config.toml
model = "image super-resolution model"
dataset = "photos with spoken descriptions (Open Images, Localized Narratives)"
train_examples = 101725
image_size = 32
crop_scale_min = 1
horizontal_flip = true
task = "super_resolution"
loss = "charbonnier"
scale = 2
arch = "unet"
norm = "batchnorm"
activation = "relu"
widths = [96, 96, 192, 384]
blocks_per_level = 2
block = "basic"
attention = false
upsampling = "pixel_shuffle"
init = "xavier_uniform"
residual_init = "none"
optimizer = "adamw"
lr = 0.0013
beta1 = 0.9
beta2 = 0.999
eps = 1e-10
grad_clip = 3.0
cautious_weight_decay = true
steps = 23900
batch_size = 192
epochs = 45.1
lr_schedule = "linear"
final_lr_fraction = 0.01
warmup_steps = 1190
weight_decay = 0.3
Rows from block 6 of a small image super-resolution model, named by matrix and row number. Rows with one number belong to one channel. Each number is 500 + 50 x the weight over its row's rms, rounded and kept within 0 to 999. All counts start at 0. Numbers have three digits each.
After each channel's rows are labels from the 100 images, of 14976, where the channel reaches its highest value: "peak at" is the part of the image that holds the peak. Only what is clearly more common there than usual is listed. The data: photos with spoken descriptions (Open Images, Localized Narratives).
# convs0: first 3x3 conv (model.mid.0.convs.0.weight, 384x384x3x3, each kernel summed), inputs 96-191
# convs1: second 3x3 conv (model.mid.0.convs.1.weight, 384x384x3x3, transposed, each kernel summed), outputs 96-191

convs0.224:422469505434458431457435421463504500489524419454466476425461486510460460450445521438404497481476511477523428434414452436533435507454506480497464439431522458440456442560510464420455451497475497429472526479423453497510458434470419426438443496496574442424426455425428478537483537508508389501
convs1.224:542490469587523549495541525532430507482535514557468581557493467448562531527534490506515474495497425560467558555568541543517434486425467473604527580539474564509601553474492425570530532448420476548525511498554541507388487588518572555551487428613584560546549602595553473556504541476478537496
peak at: top left

convs0.142:538613520533457519586510504507580529550484539499539479489545541529552562504539526539507533634587542504516508576503552535397530571461572575506493542528532557529455539511524554499567474522528534486561409617482572522545596531518516491608488513488471508512465525489525644444507468539499460516
convs1.142:482450554504456496453479487606415605450607482517467524517444493464521471498476545447550562452431509459562500544489470488553485556521574511628585515498563444452539462599492490532449455537476569515533434443481456572424456527598483490533468487575625507487520523494546452595502596447570517579
peak at: centre

convs0.17:434452483458447448448437437469470470459471405454467480441414525519435483461450469423414493466468530456509430454427443452516437509512457481468461438449499448444462445529534424465439443492450489455485551465447434495485450465478432444464452473492520460420479518451459463513473539472504417491
convs1.17:527478502556534516509537522558444532454539508539489575586514472480527513551536508519528488512531427544479522583526570531559455495445503458598499549523510584518592545502515436567568534479369517518543535502535549512408512566546544534516454460548619531527569580577606526581504608498489510508
peak at: top centre; top right

convs0.293:526541486428473438546507488480578520551524509503531465425500443538497559478554551495409504546522459505494394430423553450393516535428535528534495448443509543506461523498451530443549493493520521436434436546461540516559549449528426435444448542505495453430458404407441544495467509540495347495
convs1.293:529460502601542558461539551545387545447557511532434538537417452468542544569555472459613468496446516503447575562570500555470397571455513533604480562564473526489532535522482413598532544455390479566528530476523507485409470556523583553548448420583562562535513581523574490541489542401475583515
peak at: middle right

convs0.127:427482499447449445464441445465477469476498424465463474431429511496456470455455499421423473481466491474494430445422457443497424485434474471473428442443499456437442447548535450430461448472441474432481507483435451483485473427478432444452431471470571458427440456421437480540469508494489411480
convs1.127:542424503582530543450536536522418507470556509559449579568462468478558517525535489490520486489510462570476560558573542546498383519422477500630508583554498544488589541472489410563527537450417508553534532475550533512381464581504579561545482440618562537548547619585574467549478522457482529516
peak at: top left

convs0.30:440428478464457453425461441453441448431461405433465479469405542496433458471454440412450460440456523436490448508435449478529441471514434451497461467456480467421484469507560445481464444466440460461505551443458453464462426474460456453483470488505505479430541511469490435520455548487479415468
convs1.30:533461505571530521494535538572445583438537508548450604583479442493532498547519510510520504519509442553485542564546565527560421517422525481591513543537495559510603536522472406563560530481394515518530521483541552516448499545561550545507464468552625525541555573568577529567487593484496503522
peak at: top right; top centre

convs0.172:428483417482493485489435463413464422454514441439432467500419531443446496499443420412468443499510509426400470503469432486451413469514412441454460468508430436414503436548507419487428500445420450498495475490457435439439501482436484475483450462536546502487490484458495494455513459430437476439
convs1.172:533452539552523513481534523615416601424600493550431552552460463500544493542527520491504525498495467560506525545536551517572439535448539500636514519521522555476563536560495427556555520502419534515520534461530547540486462531570527523494466462570648517512527552554557510627490608473530493540
peak at: middle right

convs0.241:451440473491496490431458451392454416444490441442448478494407553478423464493438410412445439448478488434434471508453443470486422450491409439457452475495435460387517457531557442490461486442441441486501534443450452439438443485412482468522461518519475487457507495473513447507455534474446430432
convs1.241:519489557538541492512526514593457578452583474535481590555500492510495477525504522511487517526523454537505508564511572519618439543483539470594514524506525579498620529548532438561566543511379531495543573496513535532453502534543499517483469467563640517507544562572599551698514565498524466530
peak at: bottom left; bottom centre

convs0.368:427461504444439444453442427490492493468499425449440472441397475522468458468457510424439497470462504470515430438420461448522429506478490477483477435438506452439447445526510436445450438499459500429479538465439454502496458441497432435436457465486552461426454467429444465545464540472512397503
convs1.368:538482477575524540505544528536435510482549519571482588567495448467569524539530493506511483504518441568463553569565558544497430509429491497594487572538486570517606551469483431556554528462386495545526530503546555512398505572524568555531474453612579550546574582578556508525499562481486524503
peak at: top right

convs0.51:442473523454439451461457428497486504467469431463461482436411485526470466469473493435444517485475513471554420440418485456544445504507472482487477441445529479454439472538496432440479427520483511427475541483448474515514473455507439443442463471487551461409479487429450483514460579497523395518
convs1.51:539488470560545531508537531527434500466528531549491584585517449451529529547532489523550473517516415532474544589536557544530467476443495464566481568546471567534604546451478450573551540456379498542543516504543544493401518577519570552536471448558574548549613583576574519550508606491470543484
peak at: middle right; top right

convs0.23:458476573449442434463464430510506505484473445496517497429457503567479489457501495451449543495453532511586423442430530448545498555521483507483459442434566511474482501535525474438513449543507535433470573495450499546522481446517412442441450489492549458399483481423430488526448576531568407543
convs1.23:534513463567541532530555542517456500485508532554489577576518468468515550553547479514556459539521453528464543590544569548530478480457480471578471566538479562556603555466505458593559540449362483549540530534550529472395547568506558540537468454535566552548597594578583543550529580490462549478
peak at: middle right

convs0.80:485454435490572529474508538398472396507457514526467536494446518471432519527500431438464416464458480526420505479533446491465424437487403436471426487519397462468561456510514500479443570423447403502489500466510444401450475491410481537489453497570502501554499484460483474461501470494428491404
convs1.80:532401561559515504438520526567411564393657498545452534531474495532517490509530494495486527465470501549522527523530522517553426594466524528676553527530539539453552528596509444556527515509439536520518529419528515537486425535532527521509467477620675510507517561568552471576494526465541486549
peak at: bottom centre

convs0.309:447432482484458472422483461415433418422482442430466476497421540478409456487459402406468453442465511429487479518450464490505462473505403436478436491490459478380486495522564454467483465458442449489492538437468472457441423484420483473515467487495507502452525524471498432517459518455475434449
convs1.309:537503522568530503501544529575455566460564501550454585572493478501512501542533505498500506527531450553494530571527566529591423523458527472560511533521507575517627540515506408577564533491369519512550530496543546524441503542556524536496459474557590526525556577582599552587512553491509489527
peak at: bottom right

convs0.282:429438497464459456423453436464448467433504409434443475449406533504420437464448459409425487453459528443501444496436442455534446485509442460468475455458497459413486465527561420480459448486455478462496540451446447491471438458460442450481459481511547474432504502447485452539463547468505422491
convs1.282:538496486558548520512535533567453543462545520552468613564511429487531520540526515521505494521523446543483540563536559533563448502450525466609498539532496570549641538492496438565562546479375513521534526508541556508434519552567536542508467466567598530540575583572588543580509603492492511513
peak at: top centre

convs0.301:539615523530463523585503510514591534548493538496540476489543540535557565502543532543502526630582542503528514577504555523397539574469570582518499534524527558538460531509522548498563479515530527484562410617478567521548597529530523490611489521497473508508472528490525648443508471535501464513
convs1.301:480456552501455494455480488604415605453608483520465524512443493457515475497475541441553560454428510457563500543490466489556486559521571512623581514497563444456541461591490491536447453536475568519534433444478451573416458532597486486537468491578624508488526527494552455599505598448571520580
peak at: centre

convs0.289:428469500443442444457433425461486486468515419452452462441431500508448465453440511426424490478469501465511427444419446439503433497461491482471468438443502441441439436523528441440440446485457489431489518479435438493492461442481434428445456476479540454425450487447451475532474515490497403489
convs1.289:535468516566526526503529521546396508466545505544475570579496452468547521546533495498523485498527432570466550576563572545504398514434485486599503572534501563488591542474494413557537527459377499538546539506537560519389500576506559553535460443619598540542577598589591495539493548477486515514
peak at: top left; top right

convs0.204:416443501458443453447457429473503493472527405450503464447438560517450463470439502444403494460448514464517432482426430454551445512481486484467499448454499445429457447534595459449444432494496488445511547458438430500499459451493433444459485526495524475428443462433445453541456514512506391497
convs1.204:541505470564535541528541531552411530479530516561467595586487435466555517554542522497520490511539436550474543594549567544530433500445512477595507558540491571509613540488488430573555531474398504545532514513545553505410519566564553543533473446575593548541579568577573520546511618470494533502
peak at: middle right

convs0.225:540611524528463519586513506512585530549490537495552479490556546534562555503550529552506523623582544509525507572508558527399544568463569569517499531527528564538459539514535561498566488511543529485571414613485571515547597530518513492590492519500476512513468534493528645443503459552495464511
convs1.225:475449542493453494449472490599414605457592482517463526510440486446513480491469535447559555445423504448561504540490457486549490550513566506611577512498553431450536455585484491536435449526477562520530426443474442566403453530587492486543464489576611501484520528486549447590504589438559523576
peak at: centre

convs0.46:456454541508483481475426473565541560525472465558440574467450454564549518515519543457482585481433516547569470451490530515601483573515520526529459492489573452517554443540522452432464483584498588468481535467577471588590493488562446518468470465471553515460497554479414465515484584476594494597
convs1.46:526546444572533554536529548459471454523439547528499509550508462413489571567567437503621433551508487483455566581550541546466499463467447488481440570560445526560521545424483501594526522408414451563535518558538496444393561559462574556544464458493480547554566572534587549451524516485429573441
peak at: middle right

convs0.310:462433516483450462416494467428451426446468452432516459488445545469417455483473418441430475443453524406491461526441468475530503484513413436480426485477482488395475517514570516468497468475445466487515532441461480476431432466423456475515424475469487492449529512466487432514458503477487412477
convs1.310:535501500553543506512545533549448551452546511532467603579515491486503514541528499498516499538542439542498529584529556530595441504472511444580509538521502578532643529505517428591561535482367506520560530516532530509416524546548517534518453470558568525533583592587625549601532558513502507513
peak at: top centre; top right

convs0.56:532618506531482516586506500514573525550487542493545471487543554533564547498548533546497519619579555514535507565503555538384537556469564574524512537524521569527472546508533562497576501506541518488564408608476578515545598522539518492599497525496478509518475529498530651432501461552489465507
convs1.56:475448549498452499448468493594417601458591482513456515506435495447501479489468529443559556441417499447563514536492452486543497552512559505611569507506555431448533455598487493538435449532475564515530437438478436569399450526575492493556459487571607502491521527492555441585499579440572524570
peak at: centre

convs0.157:455427475486504487443471456415450428440517445433492463503442548457422445494448435444455435441449454448467456504460479475546488443476424432438470487478456462386520470518582493497476509430492434469519536437458469433453440479412477469504464520502465499477516497478505433535446509484446409437
convs1.157:530475540550529505491529528563452578423574501554472619554505506513490492516513493499501510519504463551514535561527554514581432561485522467614510535525520568501647530538525431573563534493371529517551543467521528536444490540527519534517466478619650510515539593592607529629519547500519484536
peak at: bottom centre

convs0.215:454434468480470479441477471425456422424455422464454484474394533497414476496470422412444458452464527450462462505446453484491425497524406450466462467493454455400491480525541431475460474461439451486471538447478457455442452477430479478504448481519485498450541497455490442492453516463473408453
convs1.215:537483533557530504516548526584453566445548505536470563581497487483525504540541514509513513522519431553498531571535581521579437501450523459578512535514514572504585539524509418567568523488376522512543555480542555519437518547571533524504455464546610522529566581583618542632506588507510498528
peak at: bottom right

convs0.192:426442524467426451447460430498493499453521412446497453472466537514456437477459483463461493450457547470504431474405467466499429499494482479495512453463500488436421451577543450449470429496478492452525503452421465495489438459500465438472438483527559478410465511462466460533482514537504396497
convs1.192:512474462528563515514522517570407556448580518551506606538485454447573496512514544502516509485480446514490526567530517528550540469470553455601527509517500548500632496487491536562516569504407529510525537473515515531378522526595535507511434464625608524512583551534560496587525668458506504524
peak at: bottom left; bottom centre

convs0.81:536614521527472505580515505524567521556492551499557480473549551528551551491536532551501528624588524510524514546522547526391537567463564588518486523525531567530460546502533564491564491514532529488540417618486582517543595514538507497598483521497479501527461519490514638440509466550492465516
convs1.81:484447535499462504446475496601410611458600497531454535506430484457508485491479531438546548442415514457569518546500460490563495546514562525612581514506551428451550457585480495537435459533477561521528427438482442567412450529589491496545473496571606504502520525488545445596499585437561524571
peak at: centre

convs0.275:541615519538465519587515506504583527547488540494542483500547543531564555509551530543508527628580540510526504581505562530398540561471562565522497536530528562530462543513533555500578485512537529488568416613481574514549593530519514491602496511501474511509474538497531644447502462548498465510
convs1.275:476456553497455495452471491602412604457599481515460525510447489451504474489469540450554559444423501453558508543491459489554488557518560502604576503501558439452540455600492490535438452532474568516532432440478441570404455525594487488540466492577614503485523526492557449594503590442561520576
peak at: centre

convs0.28:525616510534483517584497508510565520553487540491542471483541553531551538497539525543504524628591553503527518570503547540385520554463563579508505543527528569522472549509538558495567496517527526486569407623477579517540607520534516493600493533491475502512479522492528647427508456544492469515
convs1.28:484448549503457503446477496599414597458603484524455527509432486453512481491474536435548557445423504453564511546493458490548495562521564514624590514510562431449544462598487491536438450535483560519528431436480443572416451531592495499547466485574615503492519524491546447589503583445572524576
peak at: centre

convs0.276:446451482470467463457453448504495493481445402489423502457385475538473505483466484422488527470462566480498441442416470470482387535555475499469446443472521436468496450544468396452425475531422529444461533457497448531489469469515460459470421421511548483410533540446442462469493509435554446537
convs1.276:501528488536545497559534501553463505492528502511485555577524494440525541528529491511536477534566425510463519585511562533578484474474485424571494549509506558567574529487513480587551536474354493511560554542520526486389560557510518519505458454567601528525614595559608560570556580495473508488
peak at: middle right; top right

convs0.206:540615517525460522579506506512583533550486538497540478486542541529557562502543530547507528626587542507523514581505559526398536569466568580517494535527533565533460533508519547503569480518534528485566412618478576518544596526528522488616492514492470504512472525490527645442507466534501463517
convs1.206:478456558498453494461479486606416603455602481515466520516445491457515477493472545445556563456434508456563501553489471485554486556528571510618583511496563442455529462592492489536449452538475571518538432449475449572420464529593485483537463490571624507483527529494551455594509596442570519581
peak at: centre

convs0.355:439472528448449439454452427490491494481475428486473492427416499555456482456470484422425533491474534490547428436421491451529452542531468497473455445447547478460466467545511441452478447527469527440464566485459462535514476455502425441455449467496540451412481488434441485509464571494556405536
convs1.355:530505470563542532531549533534465503484521530556492570581517460468509544552544479521553465533534448538458540600538563542544480477455483466569474555541477582547597547453497453587561538452362481539548533520546536481395537568500553542538460455539580544541599590581593538561530596488464539478
peak at: middle right; top right

convs0.190:415473504453439441461442426476489494458521416447458479438417495512487463461446521429421495490477500467519424450416457449524427502469506486489487446440506466419442451530534434439460420494467499443487541484432457495507480455490432441451471482507571464399464478437466485524461559493504391498
convs1.190:537507465568526545526537520565408541488533516569482591572504413458556524541540510512506477511525435551470548584552561540521454489440497486587499565535476568524613543474478451560543524458404489537530514507541552495408519567546562543526474457569592542540587565577559520549516609482473529496
peak at: bottom left

convs0.264:431460511451449433445439433485479484461473411456469476436423496530459471452448476421418510481460525465519426440426462443507445526521462487470460448442521460455460450533515430459458448511458503439473557477431439518492459452494432441453449463497527448419481493442445478510464555484530413510
convs1.264:527503473560536525533544526541449508475523528548487570587523459456527532550538502524538478526528441530459537602535565540544467476443493462574489555532482588547600543464492443570563532461374494537549528520545546494397538568524555539530455451542572545539600579583595537568531599494475530495
peak at: top centre; top right

convs0.300:458458416477538523480473481402463417491467459474406524476404469434455493516472450399486425475485457495388454465479467473451418454492425430448449453491414451449547435499471458482452537425422429481492490469476454426438479466419473488465424447551511499505501483450492481453511478447429491427
convs1.300:534419547552521510452522524566410558400653501546428548529459472522546496511527498482487529470478471562514534513535529508540428587445517523663559524524528539467576534586488434549551525506439538516510526428534531541493432527535535528498477460624677504516513559561543485580485534457530487549
peak at: bottom right; bottom centre

convs0.175:445442471454460455449449430475496489474465406480455484435414468521471478475470482448445510459446519487522425422404476455511444522516476492478483434446514440457492456519466437439449469511470502425461549451461460513512447449491458440432444454495526462398505510426430449489470547468528406511
convs1.175:515509490547546518538530517522452503468525520532495573579547488465534527534527482521532484527535427530478525601524575526539473476468485444578504542515495603539602540471511464579553537477363500527554550520529528502394537559509534526529471459577582531529615592576605523523530584522474504499
peak at: middle right; top right

convs0.373:428401480478477465425459441438461443433500420433506471479447566504407425480427430464450461425429546438481466496456442478525479499514419454460491470470467450401504471527577473477467480460489450451505544414441445461455430453446473457488493516538497483457512494447479423534433541498473419462
convs1.373:527459531554542515500526525576438569443574493533459603570488485498538498538513520501509513516501450534505533572540560530570429521458531471593529537520514559511606531526511418566562533500389522522542546471536549532454492547585533528520445457568606525527555579583590515634503601487511493530
peak at: bottom centre; bottom left

convs0.303:530619513531484516590501508512572525558489534490543471485543551532561547497549535547500521630576549509533509565506552534386533553468562572520511537528520570523472549508539559498565501509535522484575410614476577515550599516538520493600494539493473506514479527494527646437503459549493465510
convs1.303:480451550505454499449472497601412597454594480516456520506437489451506480492471533443554559442415499451558514541493457489541494560513559506607578508507556431452538459607493493539435452530478562514531431433479439567408450527588493496553464485568614503494518525494551447586504582438567522571
peak at: centre

convs0.201:443476502463447455475454436485510503461496418449467469444406494527484476480467495435427515498480513469529428451423476461530438521481480480497475441457520463443437458561526417451467439519476509443475521494453467516530482458496439446450448473500557466413462475434450493516468533479531395515
convs1.201:535506465554528530530539529539427514480533525548492570594525446454530529540540513513540475529525423539474543612540556540530470475458497463563489564537479572523605540462488475581548525461386492544550519522545547490399533575524564540540469455572583543541602577587592529540533590490473536485
peak at: bottom centre

convs0.318:422431479452480444426460439450477474450503415429487474460444566489422428471432497423418470444438499465490457489454453451519444483447481450444472445457496453378473442511590463478449464462482467459504567443424437475477433445449426449452500498468519480463454450426464439557456518473483427472
convs1.318:546473501580542544487537540570440563475559512578454617553473446482542510533525509496494513484536434579495554546561545535535445544451514484604516545536502563492633539514494422563550537484407515536517538483553544532441487542551551543500487446602617536543544570576567498566498554467512518527
peak at: middle right; bottom right

convs0.364:453493485512485492461500479396469435469529422457495460515454603448427479492428450419454447492499489433453524589483392485589416469464475447452485534529438483403471477513644489495458474448465441535564545506454447446456484510395485499571478537560508518494488521512542489522487487465454437442
convs1.364:542506529557502508518547530620459592504566492571480595569493473479508493525533537502481512523536461556529528576537541513557450533510532474575519538524532578485639523556533463554536506498424511511544484516535535537413528538597502527511494494597639515522568540578589531582529586518536493524
peak at: bottom centre

convs0.182:445434474446439443451450444454473472444490425441457468445416480504448463466469469430446461447440495444529417447432484465499446467504464458499469450445490466438452465515512465440468447459460467427489510444447465468468457443465432444455450487496500470434508504435465446521439539473484385473
convs1.182:523418514565549535476516536542448533412540515561444595550479476511535512524518481516533486487496470564495556533550535526522437551427491499621500541543498545499624531519502396562540551465363507524527549447544522509425487546518571546500485446604626509527548603553573490548497535485486514512
peak at: top right

convs0.279:534616517535461518590507502505579530550487539492535477491538536527551562506541527538505534630582542500519516581500552535395531580463576579507499541532535561536456536514522549500570479525528539493560412624480577522545595533523520493612492514491471507509468525493528647441508465535502470526
convs1.279:484454557502458493455480484608423603451612482517468519521444497462517469498474551446551562454435509459566500550492472490553482557527572511629587516491565449453533463604496491530451457538477570515538433450478454578429459528601484482528466491573628505487525528492548454599503602450572514582
peak at: centre

convs0.170:430430509459456457424451435485485486461501418452498483438441556527428437479454485469411504448447527476529424464436450450556449526541477486479487441451515454409482454536606454450454445509486496445497576442451448508489438456504430445463478503519528471429446476433429443534436529511516401507
convs1.170:538490476559541530531542537550439521448540526549477594565509440481537524549545517512537486527515451526483540602528564542545480484458517472595505557533485590536637540490486470595557537472393503532534511494545539509403540564559545541538464464594599542535595576589587527561510621491489532508
peak at: middle right

convs0.163:528569494435496476574523509515523500552449517525496509372454427522515581500540522475475495556498436543434431375486564493429486539430540523528347482445471528520487566547467515456551543488467491445409487555499544487522562482522430499489398506480470513488472400395457568437480493519487388493
convs1.163:527454463612513583443498568496387511442507553571428492513431432469489553557559444466595444509419533486467613544562525526473434551460472550561474551583449498499511541509459454579487528419448466575548464458516466471449467544481609577555460456537559513561533594519569502493502497441458569468
peak at: bottom centre

convs0.140:536616519523466519586511502513586538550492537497545478487545542535556562505549527546505525626578538509528507580506553528395535566472573576519500529525526561541459535510527552502565483513535526489566412620480569515549597528529510491601494514499477513516471530494528650440505466542491465513
convs1.140:478446547497455494451477489595412604450596480518465524509439491452516473491468537444556558447426510452568505543488460487550489559521566508617577513500560438451541456587489486536439456530474562520530428443475445572409451532584488486538462488577621502482524528489549449594501592440568524571
peak at: centre

convs0.211:422466509442458439456451434463489486468520414454467470430445508496454467456444515417408488471464495472523428451413461441516446496446505464487461444437501464434448453510530458455468449478455478441492541478435445488492474435469421438455441485484555457407445458424449473565472541507497403480
convs1.211:540469467581532551477531539544431527479550519572468613545479457466563519520530500501490487476498439571474561537562529548505444526428483499620510570552481557503636550483483423561530537466426492545509511473552537514407473567525573564531499442631590540552542573575539464553487551466488527505
peak at: top left; middle left