{
  "task": "super_resolution",
  "steps": 23900,
  "batch_size": 192,
  "weight_decay": 0.3
}
Rows from block 10 of a small image super-resolution model, named by matrix and row number. Each number is 500 + 25 x the weight over its row's rms, rounded and kept within 0 to 999. All counts start at 0. Numbers have three digits each.
After each channel's rows are labels from the 100 images, of 14976, where the channel reaches its highest value: "colour at peak" is the nearest of a few named colours to the mean colour under the peak. Only what is clearly more common there than usual is listed. The data: photos with spoken descriptions (Open Images, Localized Narratives).
# convs0: first 3x3 conv (model.decb.1.0.convs.0.weight, 96x192x3x3, each kernel summed), inputs 117-155

convs0.58:528466501481497525452526490496480514470508487518506509476547503474504499466503509461476471483499509478513530479467479
colour at peak: grey

convs0.65:510482445487485453462507522462514526469502521503524483441463461458512480501522510555481498486513498484533521525500484
colour at peak: white

convs0.78:470489484457530486478509542516545442482456505512490474503480509515442429499459489510497548520513478504541525505475501
colour at peak: black

convs0.17:472447511492491517491478504518506522466475434516477531507528527480501462536512458527515503492470493537482510444513491
colour at peak: white

convs0.56:511506459525464492522495420548507501499485479518469459527500515520488461484498479527455486524458486455461486488486513
colour at peak: black

convs0.46:510482501480556491472514495504466492485498484525475490504486501483469482499502539466513490499500501487500497493514510
colour at peak: black

convs0.24:491535498486457558513470461543522502489525481515495541504521487471510493510532469511493436504463469503424510491483489
colour at peak: white

convs0.41:479522500503443487530514465488474502518496499519517495499507522449533488465570461541514492520414515506511505502547537
colour at peak: black

convs0.36:493515482500462481493501474481490476497469485509498518533478498535499493488518436518513529506483532498542498527509493
colour at peak: black

convs0.21:513505490513449466513491447470505546476489518496481520480507487432530488460516500499537457515507463498483521429502474
colour at peak: white

convs0.85:479495496495522516511485503556496455483459460555497549492499543534492442478465496492497478494457537486464482512492473
colour at peak: black

convs0.91:513521516489504546526504333505511515548510474467505507479505471480478543506508481501522449509485511487514457482487526
colour at peak: black

convs0.76:491498516461457505425478510508537529544482466493533485493511470434532530480510490455505455502437480510493479514491495
colour at peak: white

convs0.1:503485485492508504495516483502498495505501482507495513508500522516502506482486495502507494496502493497511508501495506
colour at peak: pink

convs0.42:515528485511510517445521553485474501494527424467497472462532513441453481543493470513498477485483520488465511495493514
colour at peak: white

convs0.8:524470532470494456476478525509466496539504519489515498532532531556510503429483534500470528504476503469515461503476487
colour at peak: black

convs0.93:452463541460510498522458501502563494486494485515475502486488493512532507448505513482527509467480533453465457502495502
colour at peak: black

convs0.6:506537438499417519540567469510488429484498515552568505503437506503478503461497496509474531503467480525472514505503479
colour at peak: black

convs0.80:526476453479471522511521462501503501485463499491494505461533488459512538531479502528464473495495496469520475463488465
colour at peak: white

convs0.51:525461506480478518490530474523519493509494522504488516495483511461523489435457540521531450512468493519464484454495499
colour at peak: white

convs0.92:520524519509508501537497487522539465431505534500532497502421492514481513450523519534475492532506475529458477502499497
colour at peak: black

convs0.31:506448476488466494512510461512507465477449502482500484490483504497544487520465480546490490490549466479526536524497490
colour at peak: white

convs0.33:497520455481459533476546507531542479444497508522511503503495498517458472463499491549510480515458492537467548489476505
colour at peak: white

convs0.10:506508507489462516470551490510491459506445467490485512480463519469503512505505518529531483489516484478501516440513513
colour at peak: white