A small image super-resolution model, trained from scratch.
Model: 14.5M parameters, activation relu, widths [96, 96, 192, 384].
Training: adamw at rate 0.0013, 23900 steps.
Rows from block 2 of a small image super-resolution model, named by matrix and row number. Rows with one number belong to one channel. Each number is 500 + 40 x the weight over its row's rms, rounded and kept within 0 to 999. All counts start at 0. Numbers have three digits each. After the name is the row's rms in percent of the matrix's.
After each channel's rows are labels from the 100 images, of 14976, where the channel reaches its highest value: "colour at peak" is the nearest of a few named colours to the mean colour under the peak. Only what is clearly more common there than usual is listed. The data: photos with spoken descriptions (Open Images, Localized Narratives). In brackets: how many of the 100.
# convs0: first 3x3 conv (model.enc.1.0.convs.0.weight, 96x96x3x3, each kernel summed), inputs 0-95
# convs1: second 3x3 conv (model.enc.1.0.convs.1.weight, 96x96x3x3, transposed, each kernel summed), outputs 0-95

convs0.86 086:443474535470491529507529515460468514462482514436486497497526418460591507545486513503425621440507481489501431479398442566461533436536485585493449442496563515492489550483497474455541527468487513471490548500487445555465499512507512535523510517495400519477577460491513514483506531495510477491
convs1.86 125:486423511496474464503409448525486505478472512547562548485501550541481507524487540489491431526371491493522497507556530508545532489552493443484490509443450517432479494458474457537471438483562508485498480481482430434588467490428411500451503484529448462546533480569455507483487468498521461514
colour at peak: black (42)

convs0.21 093:463479431571559478511523531503478474496513522472466437539547457553497459519502543535488475576422454449449554509582449421554449540466477503485469471457490460508490536504531577591508492431469516483493502483548508471507504511503443522508418510515480464520502447583466530502492510517449574451
convs1.21 104:545481556444552510520499543475499440445508497476499465386414520393501536520491478443532498485526513481523457516423564519492546469501525422508504526434511503504469528476495424435586484557500485494486469456465516503489509513514558454531495500487484538469533517445606462518500525448549477469
colour at peak: black (57)

convs0.23 101:534530493573508563439451488525523431519581531524492450457480498492560485536575509550439453532514401487493539563486537484523486581406503513523542476493495541492481507482403486473506516487468528475501549462562522490473599523486519494529488528503467547504574518508454540537491463534486485572
convs1.23 092:425533534416512440492563489467532525497408503505509463501515493572449508467484485516468499582510510497560451492484488477525515487566551531504469524450508440530493562513558439475484517501523499458480518514416444534510419467436486476500470461522558391487450527548419514528451491468501466514
colour at peak: black (42)

convs0.20 103:469460437494579530486531407552465502439484512401487546496495460514508494495477493438516615463493477526501485502469407409512485485512490521528509469493486479416504518487501453504484436504486455556490456432449574491497531445507507490492488469513519388456511525500520495490475495424501466458
convs1.20 100:488561517493475506505512542511482567482476521585467482507516499541562467500554575474504436486521504492487584503548548488484463482503477497536537561510527507535483571560568528486475525538573558471494554589502536557430445571425496448557486486554504481500523586531482482476543494574510496510
colour at peak: white (25)

convs0.7 104:382481491441475414478512501466425440509481519435499510512492488518491435530387533567577474552488483555534567563584537484539491506493484425538490532498541443486499482525505484531490498454467494493502571498529484489466500469543514548486490551507531447505506453481552477522433516445471514472
convs1.7 075:436543497491499514543501488537504487520523543573500539520487539380536497534507550394420520522490521510458500475481475539455490443574506501452522487517481525556479462559498520457507465475504516540528454563507498408473518594513546387522531458490513489538496531465484479488525500519486412540
colour at peak: black (50)

convs0.81 082:468488475484400506409454557483498458518512553527511490487456540496575457464512518492519433554532524556438520477507543506530444526495492471480590516480474541496531421460477563473517524464453525464435492552492480521532416512471460627454506515501501510491421459475460488485511508513458466527
convs1.81 113:503521505441450500476588396509490453485490412467492468526473473499489526506502423451471447502542523526472538534545471560498575547522426499384563555522516454522502472529505470457520501487473532487504509477545514559407527493524566468554517513438537513507501574468497473558520524508535486499
colour at peak: black (57)

convs0.95 099:490480487496464555539474530394456449479474503472529493578463475478554476483425554482467492486454516486511488488409534415466548510529528538512460521502528466453497494496484548503415466451473531524470478494491379472537420447485500540507480504461525476498553398512543470560510486467507548486
convs1.95 086:501519479480464522491565485544514486466424539533480563509561500575499566507548474560519526522487481534482559566606529584471504553477524485537569571494494470513500515442555495509556493495506505515518525513486571556517579583510490540524522522507570523573465580487509532527474492482505440507
colour at peak: white (31)

convs0.90 129:486469485485458486512536465502490520431370498345432513502525507511462534511429547485472468501498546491519500504530444474502503470519523493482504466489546370498513533484516525571500458483495474532473463424492472498524532541488544511540511524432538439501485523510511534510501477404550516459
convs1.90 085:485585484558489519535495542516487550523475499513424510495520482478606489486498546513532535493480513535468498416456525512473464499505523595552456495540494477496456481515517527402473473481476535475481612575552559447478471465536496536491441466573555533519498474481490474454456539516485559434
colour at peak: white (39)

convs0.58 087:516485529512532415446573460514501472463529450460548483530484489506500461454458546547457482471509533431565475429557486448432497502446523507488553479479478402483460497411517492454476497580436592504529550528438479515495529467498463463482507460489518494538524517511470521458463405463471499512
convs1.58 105:448555488494571559571455521500542443496488565493417486515523500576545555482480471444434524550490521486443549485481496523554502542536520397500479535519570568518465504526561507523506529458484451505489462533513565493529472517479540504508470495525492510482447497524496467540594532511550474396
colour at peak: white (46); pink (38)

convs0.85 105:492522605473529545537502488496489422484508492565596508473497439549537468459436492507522489530544505448539515474470538510517498439510485521524499578540425522533499449491555481408517521485506541451507528507467507539518475426549523515468418534568452529497490475496450483552513421473461558449
convs1.85 081:465478440519471454416536496492514504516488445510422545544541511387454523550493515516511488493510408451467452513448448493434511566541514466470516469506582490518581512480496414513502490500482489552484474526469463462473549566526440484533490509441495522534475496450509516445511516472450409529
colour at peak: white (40); pink (28)

convs0.83 076:514445389491533484538500525540545489445544456448409458489509505543522502431445490561524452521515456495415460509551472437550494476519479545489511557495450432462415515525484518562555491560496440474487538502503508614495464543496519529525551493529537494517515534496488456511510444464531494497
convs1.83 111:451469478483453554479510544492512491619458489506430570587525524474520525477494513517525552474458463415513475461481501482466482486532530508457456457562543540510561446528489537416503460484490486515504480462476492455452491473506399509479470536501495503507506454405448508496493443530481526392
colour at peak: black (57)

convs0.57 117:453497555511485506493512516509518397468524543509529512470474500520492317515465565490471473491544492436463492502487538524537477504512523436515431507547535484530462495499449511488480495525458490501525546502513469503523521413529490521494447517507476531517463460477504500486444483524334496458
convs1.57 094:382523548499487508566500448546467464466502509508547482481501477498537475508540526466476454529540567495427457541474488516525518527503445430490517598456523516487449493513547567548488484395497490515526531539498516489555504490465564462517510440539542430500491510547479495525589573509561454530
colour at peak: white (51); pink (31)